{"arch": "jasper", "model": "sound classifier", "dataset": "acted Russian speech (Dusha)", "train_examples": 26041, "gain_aug_db": 6, "n_mels": 40, "hop_length": 160, "input": "log_mel", "spec_augment": true, "win_length": 400, "targets": ["emotion"], "num_classes": 4, "norm": "batchnorm", "hidden_act": "relu", "depths": [2, 2, 4, 2], "kernel_size": 5, "stem": "single", "widths": [128, 192, 288, 432], "label_smoothing": 0.1, "loss": "cross_entropy", "init": "kaiming_normal", "residual_init": "none", "optimizer": "adamw", "learning_rate": 0.0033, "beta1": 0.85, "beta2": 0.98, "eps": 1e-06, "max_grad_norm": 1.0, "max_steps": 30500, "batch_size": 128, "epochs": 149.9, "lr_schedule": "wsd", "decay_fraction": 0.3, "final_lr_fraction": 0.1, "warmup_steps": 910, "weight_decay": 0.07}
Rows from block 6 of a small sound classifier, named by matrix and row number. Rows with one number belong to one channel. Each number is 128 + 24 x the weight over its row's rms, rounded and kept within 0 to 255. All counts start at 0. Numbers have three digits each.
After each channel's rows are labels from the 100 clips, of 14976, where the channel reaches its highest value: "responds to" is what is common among them; "loudest band" is the band of the loudest frequency at the time of the peak. Only what is clearly more common there than usual is listed. The data: acted Russian speech (Dusha).
# convs0: first width-5 conv (model.blocks.6.convs.0.weight, 288x288x5, each kernel summed), inputs 144-287
# convs1: second width-5 conv (model.blocks.6.convs.1.weight, 288x288x5, transposed, each kernel summed), outputs 144-287

convs0.57:104153123139152085131166106135135085153153170148056146132120130159154152150147123125131125133126115113116118133134100088156062169114142107120093101146119129139084149157177088139142099121159103174119124113092150129110066122107156084106139099179124126123151144112115173140117105118100124152130133082143098109109135098156124118149142134141162116146156150149151120178125155163123195134113132146145112130113132122125102133163131084132134
convs1.57:094084094119095107147122119075093090156127097107114139116123098070086128081106125117096159117102133096126091140111121087108148136106123113128123117149133115161112118098108114156138101148099088127091139084123075100107126097100124100093101092131133120125143122145117082137130102144049123111124109120080136098136106134137159107075111101071089137113141110135103111088124133100095133139124148120093087129147144162095137141150118133126124
responds to: emotion: positive; emotion: angry
loudest band: 500 to 1000 Hz

convs0.34:135114118127120114143134066152185115160108160104085102088086149170176127145115119120130135120157129111141135077184087144144116163134146100129085059097083089141106147128130093123134096065123088132123129095116152130092098143144125142124131125147113175127150130077106161137140162132135119163127142107117145129077133121129148125148116089171094138150082130127136102150148105150161144137173120138139121139095117127107097129086145134139140
convs1.34:070104094063093113144115110101084108120102118129093106180148121089081121104119117108100108173106096105128097108135101143156143123106108125080096130150090134178107133083111141142113110110083143135119127104128114114100117139121156132108125140131140141099120114170124117109164122138080113128156100080077150152120111133117156098102135130072120135089144126111122114108142130089118129089164129166112092159123124154135136106139115143137107
responds to: emotion: angry
loudest band: 500 to 1000 Hz

convs0.88:127147118134118114151126155166166154126110138135099133109102093176137132148085153139107132100101134122154104134111110121102110075136143131140108127099149110123141130080139152134083115108148129095157148140148145155106126133146155123109106127140137115129134168130138172150120130099117140170164134141113149100138102146135154131112079137133145127111110176124109137120173120123118103165131115119133112104104157140084100119127142136159137
convs1.88:101126106087117114129140119140086087115115137093095097155117120086128130108082085103142097099127097128099053070131108096108125085116123124117101112111114137153115127114100142131101122091114107161105105085102133106126079111128154111130140118127133093115071130108107122108111111113087128131113071126106120127098106103109137076133106134106162132109128104134132089108096132131160119107151129144101111130110149131092111105094102123125123
responds to: emotion: positive
loudest band: 500 to 1000 Hz

convs0.214:134077109125087117142148108119139142166109143125110117139143114136097128136120141114136119098103054089147101108143093159096129119125112127127147144098135106158165134141126160110129141122155129097148115159146143112096128110161191144088116179165113145128128135126095163123094145150121100151121171119098111073163139134111116119130129139106119128152117126098130129089095138105118149179119082090092111127122134083115120100092145105148127
convs1.214:158093066093124103130157114154111091094120110109095110155132132095097124110094136110100086123123122103107161069085142136113137107114107103128118099103156090146114161145163143104101103114102079123158109117107107112128077116133123131111144136144140134103094088089106139121139090129128084057104109120118126128097105131129122115123104130115124126087145144131150114127093124121122117117117129098096090156140140142152124094130084114117079
responds to: emotion: positive
loudest band: 250 to 500 Hz; 500 to 1000 Hz

convs0.62:078105131136145142122156149135123130137127102141150141153123098114113099179088132162119101112112138127150073078166137171112112128192077141118151134126121126087115084141137131144107146133096169090146145154115131084125155101118160161083136181106155142106096118109121126119133156133181147177128124171112121137133081126109132134126146128155120145089127106092120124127161182129140098141115108136146132176140151112144129129103140176116130
convs1.62:113116156095087128100080146164099106123138163121083110132092109114112081147180133083135122108122123127111114086082112103106129133123140116126082107111132128129110118128094101070093119101114171122102138089129117135124139107085152124134135096153086124139124097106121111108118124162149143150125129083106145095100145112091097110120125100137136109065119122153106102108083134119107130118144086101119111097098104107108102099131109099077104
responds to: emotion: sad
loudest band: 250 to 500 Hz

convs0.284:076127110176151204115092154154140121141141090111126191125131128070098117139135131128161095078130168097124112116115107154117129126161144130050132124174132125084115111146153150095138143152160133129135117118120117091122156095135113154113154149110157108081128117123093102101120122158124128169127140168130136091128100112139146127092132125136114198105141125103119145140163144126159101138099118145138127165134128110088118125090166131111100
convs1.284:091141129127133131096102111132125105115145168137136141114135120138165086159193119123143127101136134125085158105071126112115148145123162101086107134126095113115108125110133119084118137140104156064125139117105135123128122110106111120126110087158107094147131102122145097109134152163141166131127127108117103101089109064099119112131135065117137115120137114149100100156058144151118151120155081092149143085105089146128120135160123110102117
responds to: emotion: sad
loudest band: 250 to 500 Hz

convs0.41:117078155153120107092139107100115089137141131161152089143132151093153153133123205143101115152094110137148105156113155164143124122127141136129121119114110108143169190103087132127089118093169139167163111159175124084083124126184150154097095125121104169113155121117152148163107092164121119152119170123120138098096134136145117154112139132126075127147157165165155159121105131119148153144121128154143125160129132136107148171135147150149123
convs1.41:135126136155099090105136132150073087081121144081095098187068113134122092152105128099131119142111157150103107107134123093107100134115091123100102126095112139149145126100104150078086128092156129116108150095111102140080119140128134141121096127124139098122078123117120126051127099098111158125093081143131145098138103088070106099150107170120127128132095130115080107138114134117138119080128091115148114138123112145132114116126086131119123
responds to: emotion: positive
loudest band: 250 to 500 Hz

convs0.167:095177129119137115120150141107158152150113128138131110111120111133131143096142123122124118134139115075130149102143094154155097137126132152144105133101143102154116125146129109120111138123146112146096170115095105140061107165146147136132114119113080159145159166135135123123083100145124089101105140137077132152096110145109153122160114117123142124184109152148135094163156107161147109138147135153133160093138085098088072124111139092113163
convs1.167:123103135093129108112143132146122131126123118099093110160147123079095126116114079130117099138129119116119122109135092100137108132107089098124103117126118120168082146086101145146101136098090113135116141132103117099103128123128164128115133114118078119114089125109103127103135105170076094098168109081097138176138096144108176090126156141096111106074142107127133096139089136109072119108167158146114119103058129134107071109127111116124118
responds to: emotion: positive
loudest band: 4000 to 8000 Hz

convs0.66:145121138195138136118135132132110138117144134112148145137092113148097118157168158142144121127136130106141145141075106121102129107136159144081126124139102118089104119166118122130134112146103112102084153140118098121167132133161118085157123102100105149142149096145131110087130157121114157146127092100120120118135166147125125156085129146130131132163118144089119157143157089157128113138165129164135153090142117128140094109178124097129116
convs1.66:147108149083082138098112132149112103119129123114107146136071110139132102126097133076140113104120107090070168155124115098074083153143115116132119149138105118098119132135093126164126119117128101127133173123131115117156168105074114102136130117131155123110097133078121107118114128156113128164109123163126168086122134124138064110096144124145128102120124158139077128149100105151119133120111101078140140077144093114118106091161130136114128
responds to: emotion: angry
loudest band: 500 to 1000 Hz

convs0.58:096152134107145112122109129130166131147116127145142123137103100172099127146137116118117151114120119105125143101143124119135127076126128145142123064095142121116092103123119124120123135095107125141120147124117136148078149114126148131157125104093135137120175153140147174141144124113137112118149104131085123135084131141142164110163104116103149109170158115105158134185147124139139135158140143144106159067106099150098095151115100104144142
convs1.58:111110120105109121122100109125100070140120088132106109147099143110087120124109115159121131133119141111147135107128119095140134078142146117106106126155072142122145123095094146146125118161106110144119141085137117103130110131102134125106087137121098113118125109125142132082103097123073128117133116080096134139095116107105179077065132132061147136123113145131129101114108120088126130084173138143135105115115107148096096087119125142122095
responds to: emotion: positive
loudest band: 500 to 1000 Hz

convs0.3:105163113127145104118154094128162106166123169122093100106078138159151156140125105141135114115133142112096142143126115129174103143160129125133115087092106085112046127155114071104135139066120107135096151088109137123092111125116138122109141115108105097140157158108134125112104092130102129123151120117142117109089118116130143106168097120130152116127117156125146131185151142175127158127142136139152167134101112118113122111144155091153110
convs1.3:103080091124083126138138124090074079156124108125107116146124095061066119085077125115090141097100100110129119123115127108115151125106130114135116110137118115169121135098098116155121119139078082126129155105124113096122112109111132101102080130131136121118120087122112107095127137135075095125123099087094148125118107107144159095049109134095063133112157141108130123106117129093110133122124172112123098129122159156085111134132114118124132
responds to: emotion: positive
loudest band: 500 to 1000 Hz

convs0.209:099108145168092121070095082121086102155128119133103111118106108113155109114108176135081152151141132132141154142132121128125143131111129094098123095093069116143120164089049107117150138092144133122129176118132128098092077131178144104099063105103126147122146109111142100140133061084114099149144134116116122131114117131073112126136121091128119107117140120123129118113105118140093105163157124174137144097107108106133092139104131115113127
convs1.209:121133137168124121121127117129067117132147093103117132167113144111099127154097123095123102144130126155088169164120148134128105141127109111099115138092091184144141169112089130117102130069110104096148187089126084149083117178145149123113104106116118122148128114082128118066166126089087125127129092083124157106159130130110132071128097141150094143086105140114125124147105146131078123127158131118131091131132109127125128121116125099123139
responds to: emotion: positive
loudest band: 250 to 500 Hz; 500 to 1000 Hz

convs0.139:121123134106163109141154147132139148097171122120084103162103116121099167119109168117097127129106137115127104161186122174047133110140033169130154162102127143151112105165127155150123111146119157102118169140112104118143156151106131142159164114121130133081122126128155085140130175159118116104112123129125154153125126086133123113145104150138095102107072109097152155114146120106134100110132077107118158132167102128140134152107123134118103
convs1.139:101153115104044130128130102149087101098142151098109096132108158099102152124131097115111097140131125092092185123100121127116116147116091092116114087071096107103104112135139142118119131088124151124121142093125137129089097130087149105124143099131120098119125116103119123119143150189154115118083119125104156098123121119083131091167124111153126114102126128134114124117079142144117138095137121109123088132097118132159106119137116121095105
responds to: emotion: positive
loudest band: 250 to 500 Hz; 500 to 1000 Hz

convs0.219:106064085121073133083117109092107093148167138138133101166108109092114104152129188128120149121120095102148134088127146094154115146124123116137134107122088091157111140121079133144136134109160115119114130145131122100142131106171185143146118131147077159093152122111132126080153117093117084119143121109128117139124152094122142094144094132116097111129095122126116122105105156162113135147133125152144100091080125073087155133119139143171117
convs1.219:144106152111112125126129123145127092104154157110079110155129150113144104170116136134133098155134133130115151109106113113144130145139156068140105090123100140118145141132116176087118165131108137138127115091116132160139136183171148114126114127125151098111123122174101099086148110113130133121120113131111125103117142094083143071133127136110155127162092156165109120115083121099138125108149127128130127127141107116116082099128134122150118
responds to: emotion: positive
loudest band: 500 to 1000 Hz

convs0.276:146096110106118120102161112120086146122127134159130154130148094111143105170116167152113170146101120117171081121092116142097141117165160160100133104143077100129138138122109127153128141100159118100140110153154147081127107108155165140075163173170124172100108120102131162148104127122107111205138144115105088129093120124125117112167119144129119148144126115095104183107099169135109119172100111121163098155116162107143132114094154156107117
convs1.276:141124131119107127105100123166115094108106122135099109172108129093154113132118160095119124100155122109128144111095114101125150090129122111134097129097119114160130095137140129136107118119139122122138133113133118122130087093132140100109109128128126137085099160126099129127120099067108140110118075113110130146098108096114149087127089169142156119095111142189129107122142115113111114125143134128127123130148130115106122115143072108091121
responds to: emotion: positive
loudest band: 250 to 500 Hz

convs0.222:101178141125120105114094095160161101118131193164105123113095128144140141145092093163098131141149135077136144132125115143141088104149129113137098133111159122157079135151133123105131091059156088131110132124121148136100080083105131116134077114110128158121144185091128168153091116134114118134157123117144109124093108145163169096157114107139141141161137108138162109122168136163136144160120145131132149100111108111096105115148163118125156
convs1.222:083098118102087117145134135087089098151125124099116127145131105084115111103116116117087117120104110099100099121105120112116151090127116128118105123134127116187162106077092132149105111100091087149151147087116090098121126097139139112116091118131111118116117103121118103115138128134072115134165089119100124142122087133118157093071127123094078135116153138117114114118111146081069124128133145134099072090134145157113115132142109110130116
responds to: emotion: positive
loudest band: 500 to 1000 Hz

convs0.8:085123117150139172109081149150109131131161091107131143119117150117111120156140126147126113111150161145094135158132131138132095124177119106074139099132125101076092073142093131117083133120163148124152118082106109086114128090119111132127169122081124078082135118084102081094098134162140123160129142153108099116116128105139143140092127112136096178136133105123108148143138143127151131132133080116136134142112115085127158135111134156122077
convs1.8:110130164161085125101113076102125116107144165131138122102095109158161109175204122116143112147139157125107144118098142147117122150129125110111076113108096106154103144086094107084113140097134162089132147105078134148115133122122113135139103098156111123155154111110137087093142119171148150160140155137110123127086113088093134125128150083117146101131109112119104096138072134149129140121183107109123134086097085155124109155143137138120124
responds to: emotion: sad
loudest band: 250 to 500 Hz

convs0.13:142112176173108109125092120105104104127110126132099115093127096111129126085098148138064155200133123127167114155084123132125111121134182138103097108113095125143088128115086116116110144135155115160137118131141144152081088109154134136139141116087105136145146163108121129131123123105159120178129138111145150124140156135116155114168146136126106132150127156126127135141160135107142122129128125123133115173123095095112124163116130134132180
convs1.13:098107111157142085117120129096149118132132118146080110195090112121093115144112138110140126103095109150136093116087140120102134121120118130158112112071129140155121122133137146123115144100141137119130188086126083143138144139122140169134086120126088121144119106140134133077125111141116115137116103126159167148161126126105175075140166149139106114100140147131127089149121142142123138113147143114129206109138086131103148140149108164094183
responds to: emotion: positive
loudest band: 4000 to 8000 Hz

convs0.241:117111149112143121111131160084109135106135094119129090138145116122124128143140139140128149135102112118156116138095099094088105123144113100105110112140108116154156172123131147128101088135160159122131142150100140100156089108124144122101110124115121113106109089108089115161116117113143131155160124147129124108117143139134093144154112138111087134159168132121111191107102126150095123152068107137120109153090164057149142152121156150068145
convs1.241:144154136115121114142148133146134117106117124137106113208124110108081128138087126127118077114131089074123096102095098124136142133105119102153147135083152155178125137151166178135145103102171086122135141138119132128146131103141167135117119120141101142139103137133099151154111120093100087076111089123098135124102083147193159141112100169102164127101153122134129162140115150108120113139117162108126111137154150107127148109125147101121136
responds to: emotion: positive
loudest band: 250 to 500 Hz

convs0.141:080089129135144089099132129110099077142159105110151119126096105098130146116121148164119154108123123111178140111134111129141148101165169123123089148072156158138119119126114141103120136098137116146114152112132123110081121097158150108144131114124138158120148139118131129143082102106090145130126133122129114142134117120116115122110132134118140130143135165129128130119133139154116157157113147132112118110079139100089112160119151130149107
convs1.141:118167126089115135133145123109118081151150141134106132169130137095131123110160132088152105095129156116116140100121102085124120126138106128136115090116118102108125122082122125132093127119077150144126146120134147154135090107127179094106105132123092094109107124066128139068095098156105156134137107133114153123091136121130195082094135126133193124092136136161104134133106138144151120132116182091137074091110116133123096081111131107128114
responds to: emotion: positive
loudest band: 500 to 1000 Hz

convs0.246:107153139121163145082101135103084146098138123085135134113144117075162125102140133116122174075112129176166103131131122143089136143155138135100172109162125107123142128148182104129123146154119164148109135132135153140119098109154137152128136153160142150151108079126143134157129148113162153146119131145150146156093123140102123155100091112114130138152170096158112133133138144133130105126136099173074119166106129101126115171103142147122104
convs1.246:139133136149093116148113084126099155109180127101147127178076092122120120157149094087116124114122118121153079107107121139130137137137112098143128121118157096137085155112151119108131110123084161098127123141151129115109132121139125149115116155128113101107093126116101133106102154163145157145143104135102158105133074099128111100125144135139090102104106100115119107126118129130113128147116107106105112130146130126135128092134103138074161
responds to: emotion: positive
loudest band: 250 to 500 Hz

convs0.165:114164120136148088117156127154155119166119135108111112163095116148154146136137118144110123102134127091117141138117144119146134121137144142160138123087133157104061148139152121108099150098149119121107130093145118129095112087126104115089123094103100118142176143128137122143050120136119106121137142143131096103116114136142162122119107110115139108156115176137113117172131135177081148125149161149165149135104102092105093099142145089139108
convs1.165:093091104092099100138121098081112098140125125102094136145159087091088105092098109138090107077082127103143127113127105105112125113113146135154135094132131113115110165078115116135107100144096080131147135092124106083138138114097142121108125114132139081159139106096147079080111118146078111107136109127104152113104103133139130123037141099087096140119156131134128134091111125099116126103148152098116124119119156149065128126145140135122121
responds to: emotion: positive
loudest band: 500 to 1000 Hz

convs0.90:148115119125111144133095107078144138133163105141142146136142116143113144108140127125094118125119108092171105133144152131146113082153104138115126103157137136137127115190124116171128140116121163106117084167096134140107132063107147170132135125099102157127168106110130106147125157116158123127150153170130116140123120133095135169113134098176118146136142096181143126093149158137111148147118168093131134145161151086119102137143143130132108
convs1.90:104125145147058137115141155145127113109139115117088122164082100148082168133121083077115102092113116127094153132121119092085097123111117130157142134099092111124127146136119149108093123093162155167128136103138089116153106134121121121140135150137080120106126098087127091125085156133159127164124098113122155102104150094151138083126138159183104120133088177133129102136115165119088128115116142108105098153129116082106108109126109129106121
responds to: emotion: positive
loudest band: 500 to 1000 Hz

convs0.33:080083115134149137139127132115082087122159125129130158113113088085125127171109190144111157134109122108143125134095089123096128128113182129114146103132095103149120148096096135125113115098135109146110147141136144090148107108190183102103108116088102143123127112121090139121149123121097156161144138124128120100086116126143096118119126145159098143128125151121097156079073116152130111156139122132180137137083144107084140136118122151097145
convs1.33:115104133146084138121098144106118093133166147106121133153108146125122103149156158118144103068129127109112152114110110103148162122111123106173128121065127153152127115153135135106113144101106134148115152097125109130114092108138197115116110117130134110133102139096076130093103085072145129085139130118119124133119074087115173095138134128133192133126153151191133133138138151131122121144123165105129097141139127130131099082133131108123119
responds to: emotion: positive
loudest band: 250 to 500 Hz

convs0.274:124125142146097124119161132163149110157118148147089159130141126152129158139142115112145155095105104122157140097139113135189147135091132108121109110089125129115123112146129105079141131127144137149120134079123124144107107138110150123151146116112115154123171117129156147118111112158096126088083127109086129147087174146128154107101117136114117140151158145128140130164118125159151145097158127128096111114062124113135091119114131090199120
convs1.274:101119112119099105133127115138108065153124085143072124143143119080106122139093126151095124109125156099129113116096098089163075101133154135153122104136123121171139135073107154139104137133091109151142111105114109090122082112115115150117109162116102143122139129152140112118099107153072146086133096119117118142101101080135170120103114142087141136084105117134158130107135137085095127127117164124103079140108131165129094112110140137135120
responds to: emotion: positive
loudest band: 500 to 1000 Hz

convs0.24:144123137102115133137086148127092115144109117110180115138128112128162132161132154147126156149123144155167100184102146088116113107142149096106125102124112120186143181105114115091116148155152171121115112153136150113113135124157160117144155133105114141112104094132104125142150074108141124195147176107126121128097124070152131123137132135151113153127130136121071174126116137157116122148095127125107154128140162121090134162136176142134149
convs1.24:104113106113126114150120132135117100109132115101102112189118096107114115127080111123126133086130109094120127111090103121143149097122105113181122128092140132178126141169157150090124075066126097113128145156121104154097090117139152145109104129125106136095088127125115139137115098037115142079155095127115153121112108147151128118122106141130099135112171115152124152151122144114092121140115135100112131120183132139114122102139084134097127
responds to: emotion: positive
loudest band: 250 to 500 Hz