From a checkpoint of a small sound classifier.
Training: 30500 steps, batches of 128.
Rows from block 7 of a small sound classifier, named by matrix and row number. Rows with one number belong to one channel. Each number is 500 + 50 x the weight over its row's rms, rounded and kept within 0 to 999. All counts start at 0. Numbers have three digits each.
After each channel's rows are labels from the 100 clips, of 14976, where the channel reaches its highest value: "strongest on" is what is common among them; "loudest band" is the band of the loudest frequency at the time of the peak. Only what is clearly more common there than usual is listed. The data: acted Russian speech (Dusha).
# convs0: first width-5 conv (model.blocks.7.convs.0.weight, 288x288x5, each kernel summed), inputs 0-95
# convs1: second width-5 conv (model.blocks.7.convs.1.weight, 288x288x5, transposed, each kernel summed), outputs 0-95

convs0.105:539469548471542606557508611534480417492492479549609540512579521515455542487469470589489378416478416512423529471506435447489600506558581461590546489433493471499534532489410494464447477436473421604551496511564481447493537439517398476419544497465539500561525489448531487440523488444501470481
convs1.105:463430505543546574493492565455514437493482388458531541511531431466480443466577510387407484477510464583506563499494476511426589460535547589572519525519431461475490497529481542562552476520356466417465509485391506447427512425451486525506544441510540380570478464536391498553486496463535458549
strongest on: emotion: angry
loudest band: 250 to 500 Hz

convs0.269:475484465465483452534524545444512543517535450569551472494550447455487450504491503474553504498516386549488453472499589532461555443422404465393548526467539522460499467564502484525573555432515446517525482513444510528530493503464519438488431528450503477487495467513475518515453585494411519577
convs1.269:522478543454573554537536481463530533487545536448510477542418506568510579445467572547491450501476555514526489494516386494500539551572428458538490540541409514409470489537455559472425551449541440439505509497425581470577420557438534509501448397348463568367531491542392543481485476479451465525
strongest on: emotion: positive
loudest band: 250 to 500 Hz; 500 to 1000 Hz

convs0.286:444443518458523467527444573526503504519553491538576466527428485471513477371493486469537534488540518472533455408527569498527409494547448430486486526534513516474538433490541462511483485486544513548486477446428405466543558527484510556472503496492484531405524505436485509489501461334481523458
convs1.286:556488484443450486503495522411533499444527434541507508535425499525423500485614501525454485453456528454514532491486408523472509486508409541503444562461464478458513536622506506498497509438513470525477403514586536461485418457478452556518579499530352464474511477532470587474415485578481455472
strongest on: emotion: positive
loudest band: 500 to 1000 Hz

convs0.252:540474522550447544546510560531401433460493448467447499537417560437521542477425485477476521428535531366452504422569486526513509577508400460428539563488438545507477449501556441505531532359581498621511465451427457564445457497384496545455508499513554559502476597525484530430473590516425542460
convs1.252:498522548597495447454523571523502470500530535498384558560507543517456565510494539480517403478533529466563504542453530598536639452549486500470493440496523550500516490384498547451377450471555484486534505460581490451513531489546459528466520468572561494469475492468459490522487570518489487389
strongest on: emotion: positive
loudest band: 500 to 1000 Hz

convs0.234:396559457477444440494530514564472590478441463555567410437520518560536450440569449463502489533423426406440427538409533415455471500449529421458526424480509497476513445535420424475513436500494442490399471447570437480422489440497389535542455552537569519427454552498471401517471556661596561464
convs1.234:372476433517564528489435431477535442468486470478474477497539456449460449486493508445511524504524408378405466416479443452416492437509471472432527418500439488501445474536494470475524487426361370517479554508468517501387456451406467518423448505529489468483448471516445459465493513539466470502
strongest on: emotion: sad
loudest band: 4000 to 8000 Hz

convs0.188:438378597447439510491572485484493544509396555497601519428516440437506458420425455529544509501461536527510523498472543528499426534452503437426483549546545555471457395457475530514487468455549459417502516546493407515643497398455455513469426402442525597417459527546452449568441423531459464482
convs1.188:410456425572608485472516459570514463488457504449492444455470431570511461501441530508510479548499503502472473458484437424453466573439507483534509461579509519415491483474479433525534497441418473539437513472549520633492485476372439583432552468473515476483418491456433475504517424567482498503
strongest on: emotion: positive
loudest band: 250 to 500 Hz

convs0.205:517399563514515544483506504491564501449482517548506519480491504457455535504539430456476450499513436515526590455424512493456529468559479514486441493467536519475539464460490518456552406583506423519514460409450540502508497462417583481466459505589503500528496547560506408495542477365519405462
convs1.205:465510440448441503547484544455533359437415563509466500541481516535433439496541485505412467402534542459502469418455459454573578445455444509504421408522577534460584467573501493466375551476474517529441432518536531564499500479579392463584488494499551524390481425504501505649493468564435525454
strongest on: emotion: positive
loudest band: 250 to 500 Hz

convs0.157:429477531592496460438400484543435486452511460457455484531568506477559449511399440484418491479489567442456494515479476457479444432548511502529446460499442520464534506460553448495424540552493524605524435399351464567530511481504542478543531455501498465417489568448399457443578507511493466542
convs1.157:459418528432504495566404525462526558494495524526459543555549571486478534508508513440521479560630593457557460454522429576393465416514439506542426573482445575443406491491509518401409469430560531491483534434524465508534515439576479471495544467524428591475461529493515617375561501502477436452
strongest on: emotion: positive
loudest band: 250 to 500 Hz

convs0.193:462473448545514469549458501465501563435468512390484536382439534450546465410499431533526602496494436502476477523562436432551445569525420493481554482409490490410499524537481440455661473561541442468523471522422459521481492474498468432473487502530507587418558520526475489482449493449512447537
convs1.193:461516540536478537551548513424504516551553419423448486495466546569500424488391496482452487472524593526541548446514512489422583522498474528459465491433497502484397490452481425545526555332551567473431447533503501543422477546495544499516504517498560498464601428561554443503508596472471517489
strongest on: emotion: angry
loudest band: 250 to 500 Hz

convs0.64:517526513558475474463540516561504481502479581482548518455505497561445555463452520439464434476503559419513490525461625418604490481453578413486517486464561561542527581490529540403480458491546478459532521476513484466419525428473462403524515523527558436472488624502585515494452590453503416421
convs1.64:383505450547508492485452423535490485498398591499399425435509512513504487503508528470460485478564458497453469487482537515526416517433428513508418363497517437622532413476482511483479448521418457560462434466481471454450506522465500524515490490548452408449526463408491485492492563571459483361
strongest on: emotion: sad
loudest band: 4000 to 8000 Hz

convs0.168:568472578472559467479508530475462491447549495537585533574532463511532511477515465511515484526515432452497476444469460485441451524416470456512523625539588507376491517539499471549512514500495398516494464540437431488515532490455470533452506450470531458349482554557485518528503507539451480516
convs1.168:448461506478551541481553554561551480466491502517568443518465369587547488443532572547452487517545505554439489464476537424408473498533445453437496436598495449498437517452462504529507451383471469421473565425453554653479488476542492570510511428499520522453467476506542644472509379540472487451
strongest on: emotion: positive
loudest band: 4000 to 8000 Hz

convs0.217:502486467461542474538494541502526543432470478514503489366578547529553537431517576558530534554574487498371506489463424511493429486483477450501460439439493519494524492519552471493519490526429551565506500403560572521498507509501551569514486467457383462499531511442556476475529508476457457464
convs1.217:532476403511570423545498443445532442429468484453484528434457479480491448443466477523423447492450543431441483424477488440489429541485434481403395474455446479467486437581517459466405553389477449482476426509474497446468468511544404549420476503423436503475441446514424480511449499531440447455
strongest on: emotion: positive
loudest band: 500 to 1000 Hz

convs0.108:509491455502531508542553388440508533586517544518551453517524581450416464476373447577488384527474463547498503453524487578525505478392437485513447440537419526467459508504454456513491545449558460495485515489564428505510514475513516520513302476497491438558516488558475403457588490498496546545
convs1.108:435483424575516469597502441456557436418545449544540399473503538472492467505503570488482461471518563501516450316511464485394403502577457434364540440542502582497424436416486462420458490364555444496490508552515495565526496437395508540471548387508443480491532503601509550492492476530485497468
strongest on: emotion: positive
loudest band: 250 to 500 Hz

convs0.178:492480424402442431531504500441562535504478485536493391448551473480475463547473373459522484589559501525468541520546473543459476510535424501481443427479462452467506508580516364487356539440464461474440530560360561421533469466473453495447459499431461431520510513632441474562554489482464517534
convs1.178:440512432487581391542542499468507498466499561555519497486517537502535571454444556482543467500538516335461501432476494479441366439563494496408461428533533627488508421518466489463471502436446469456402557560448522579518565472551431574495503479434481486502524514555448439444450393551470548500
strongest on: emotion: positive
loudest band: 500 to 1000 Hz

convs0.245:461420569414517537517578488436465493470562427416518484528517447546547410502608565522511546472443542573513516523401438457479517475483397513513367510485481459403522453576482491549414514487517437509497510584450540534567446426520438587492462522509485583435554531510461462497513524547508438479
convs1.245:422441512505518552499509520485589488468501387509502446525503486533560480493470589523408423402430537507500469449440434480466486587497429428504521509567504470459444479444500469567621435449455432495557554424406508601422507430507549602479539370478501540484400476573404563476455504520476459543
strongest on: emotion: positive
loudest band: 250 to 500 Hz

convs0.38:471553572454515500514568512530540569519595483484485454537536426608478559419554512526589497610550499505549475478477471528441471568495461534493392495529464393524490454488513505467543530604535488573443514536568507582511497495425459487539535526488466503475507525448477495608542515656551573582
convs1.38:433449442567502508465437432534564458430467515435525450535468478586507443470512547430453467482503470406416492435479502431415530605496483458392548400526460469571531524467477458529445448437393479504564510493535482524419440417453500582483421478509535418496414438514428524428507510580524454433
strongest on: emotion: angry
loudest band: 250 to 500 Hz

convs0.0:484511435605404541497455544499575527555399446558479533475473475388640503529474468493493428446447514544568395488507555473447460534484556599545464507506527453506473538583505525598537476443578507528517505425466577504538538476508479506528485521500450524482476454561534449549547528500567496463
convs1.0:587495521445494490476540591520531453528477539443590506494421513497565533488450492478528456553492461492498546535483408526547532437415448532579453543519527428471508536506538434484540490438488419500567474545628494512470516649439485519524495597478497414504429532449491499437521535456457494585
strongest on: emotion: angry
loudest band: 500 to 1000 Hz

convs0.24:436458449525540467506413339571497540389516467414438518472482525483451503513503401471521524470450491513521626479427439506540450545457457518404425483486455460473448407442463460496491522466551491542509474472477448513455452478529616428455411541542491520482562486497596461508556535493509532539
convs1.24:382443418403493533547429490564488519402486570521430426525535483476518544371536514500476580498500518508557432471450483508522486498463478427428605412437544554473516401556470450497528441412578471497473441547620499559467592524558486540480519543512536435460564500447580508474475511602444540378
strongest on: emotion: positive
loudest band: 250 to 500 Hz

convs0.132:510565467395524460499505458374497497469523463417539549523483477555498453476546473491504477448516515471519497543467551509460475535438448448383455509518545505453521388525465361458304439410473454480464460607459559465545530434432383571416491467419574502444467568527395467551483462578476507471
convs1.132:475436455548554499527477489549561452475469448442463356435496429495526479513492550510477465408436452458478476478478417489392426574453462473499532445579483529406416524465465454496487418493529481450519519468493499571386516476477561564440569410431503454491416453535444560484446504586460517543
strongest on: emotion: positive
loudest band: 250 to 500 Hz

convs0.265:470475616533565474522488578489529543467479547465399527614536519522483571444462473436565595543505532428520588397500451541496512521527502551493490527462566491497555445463482621517507500473492500538485551369524460535485538483523407520605536473542397441484517453454517548526503464503517508506
convs1.265:391470423460463483514432478520545426487514465441504502484542456449467413434488471470471441428564439462451509447488588426440496526494477479452425428480439549606479515536495447531376525384444493473457515458489501460545520484489433530372488439491508539486469448507468500462510441629449497482
strongest on: emotion: angry
loudest band: 250 to 500 Hz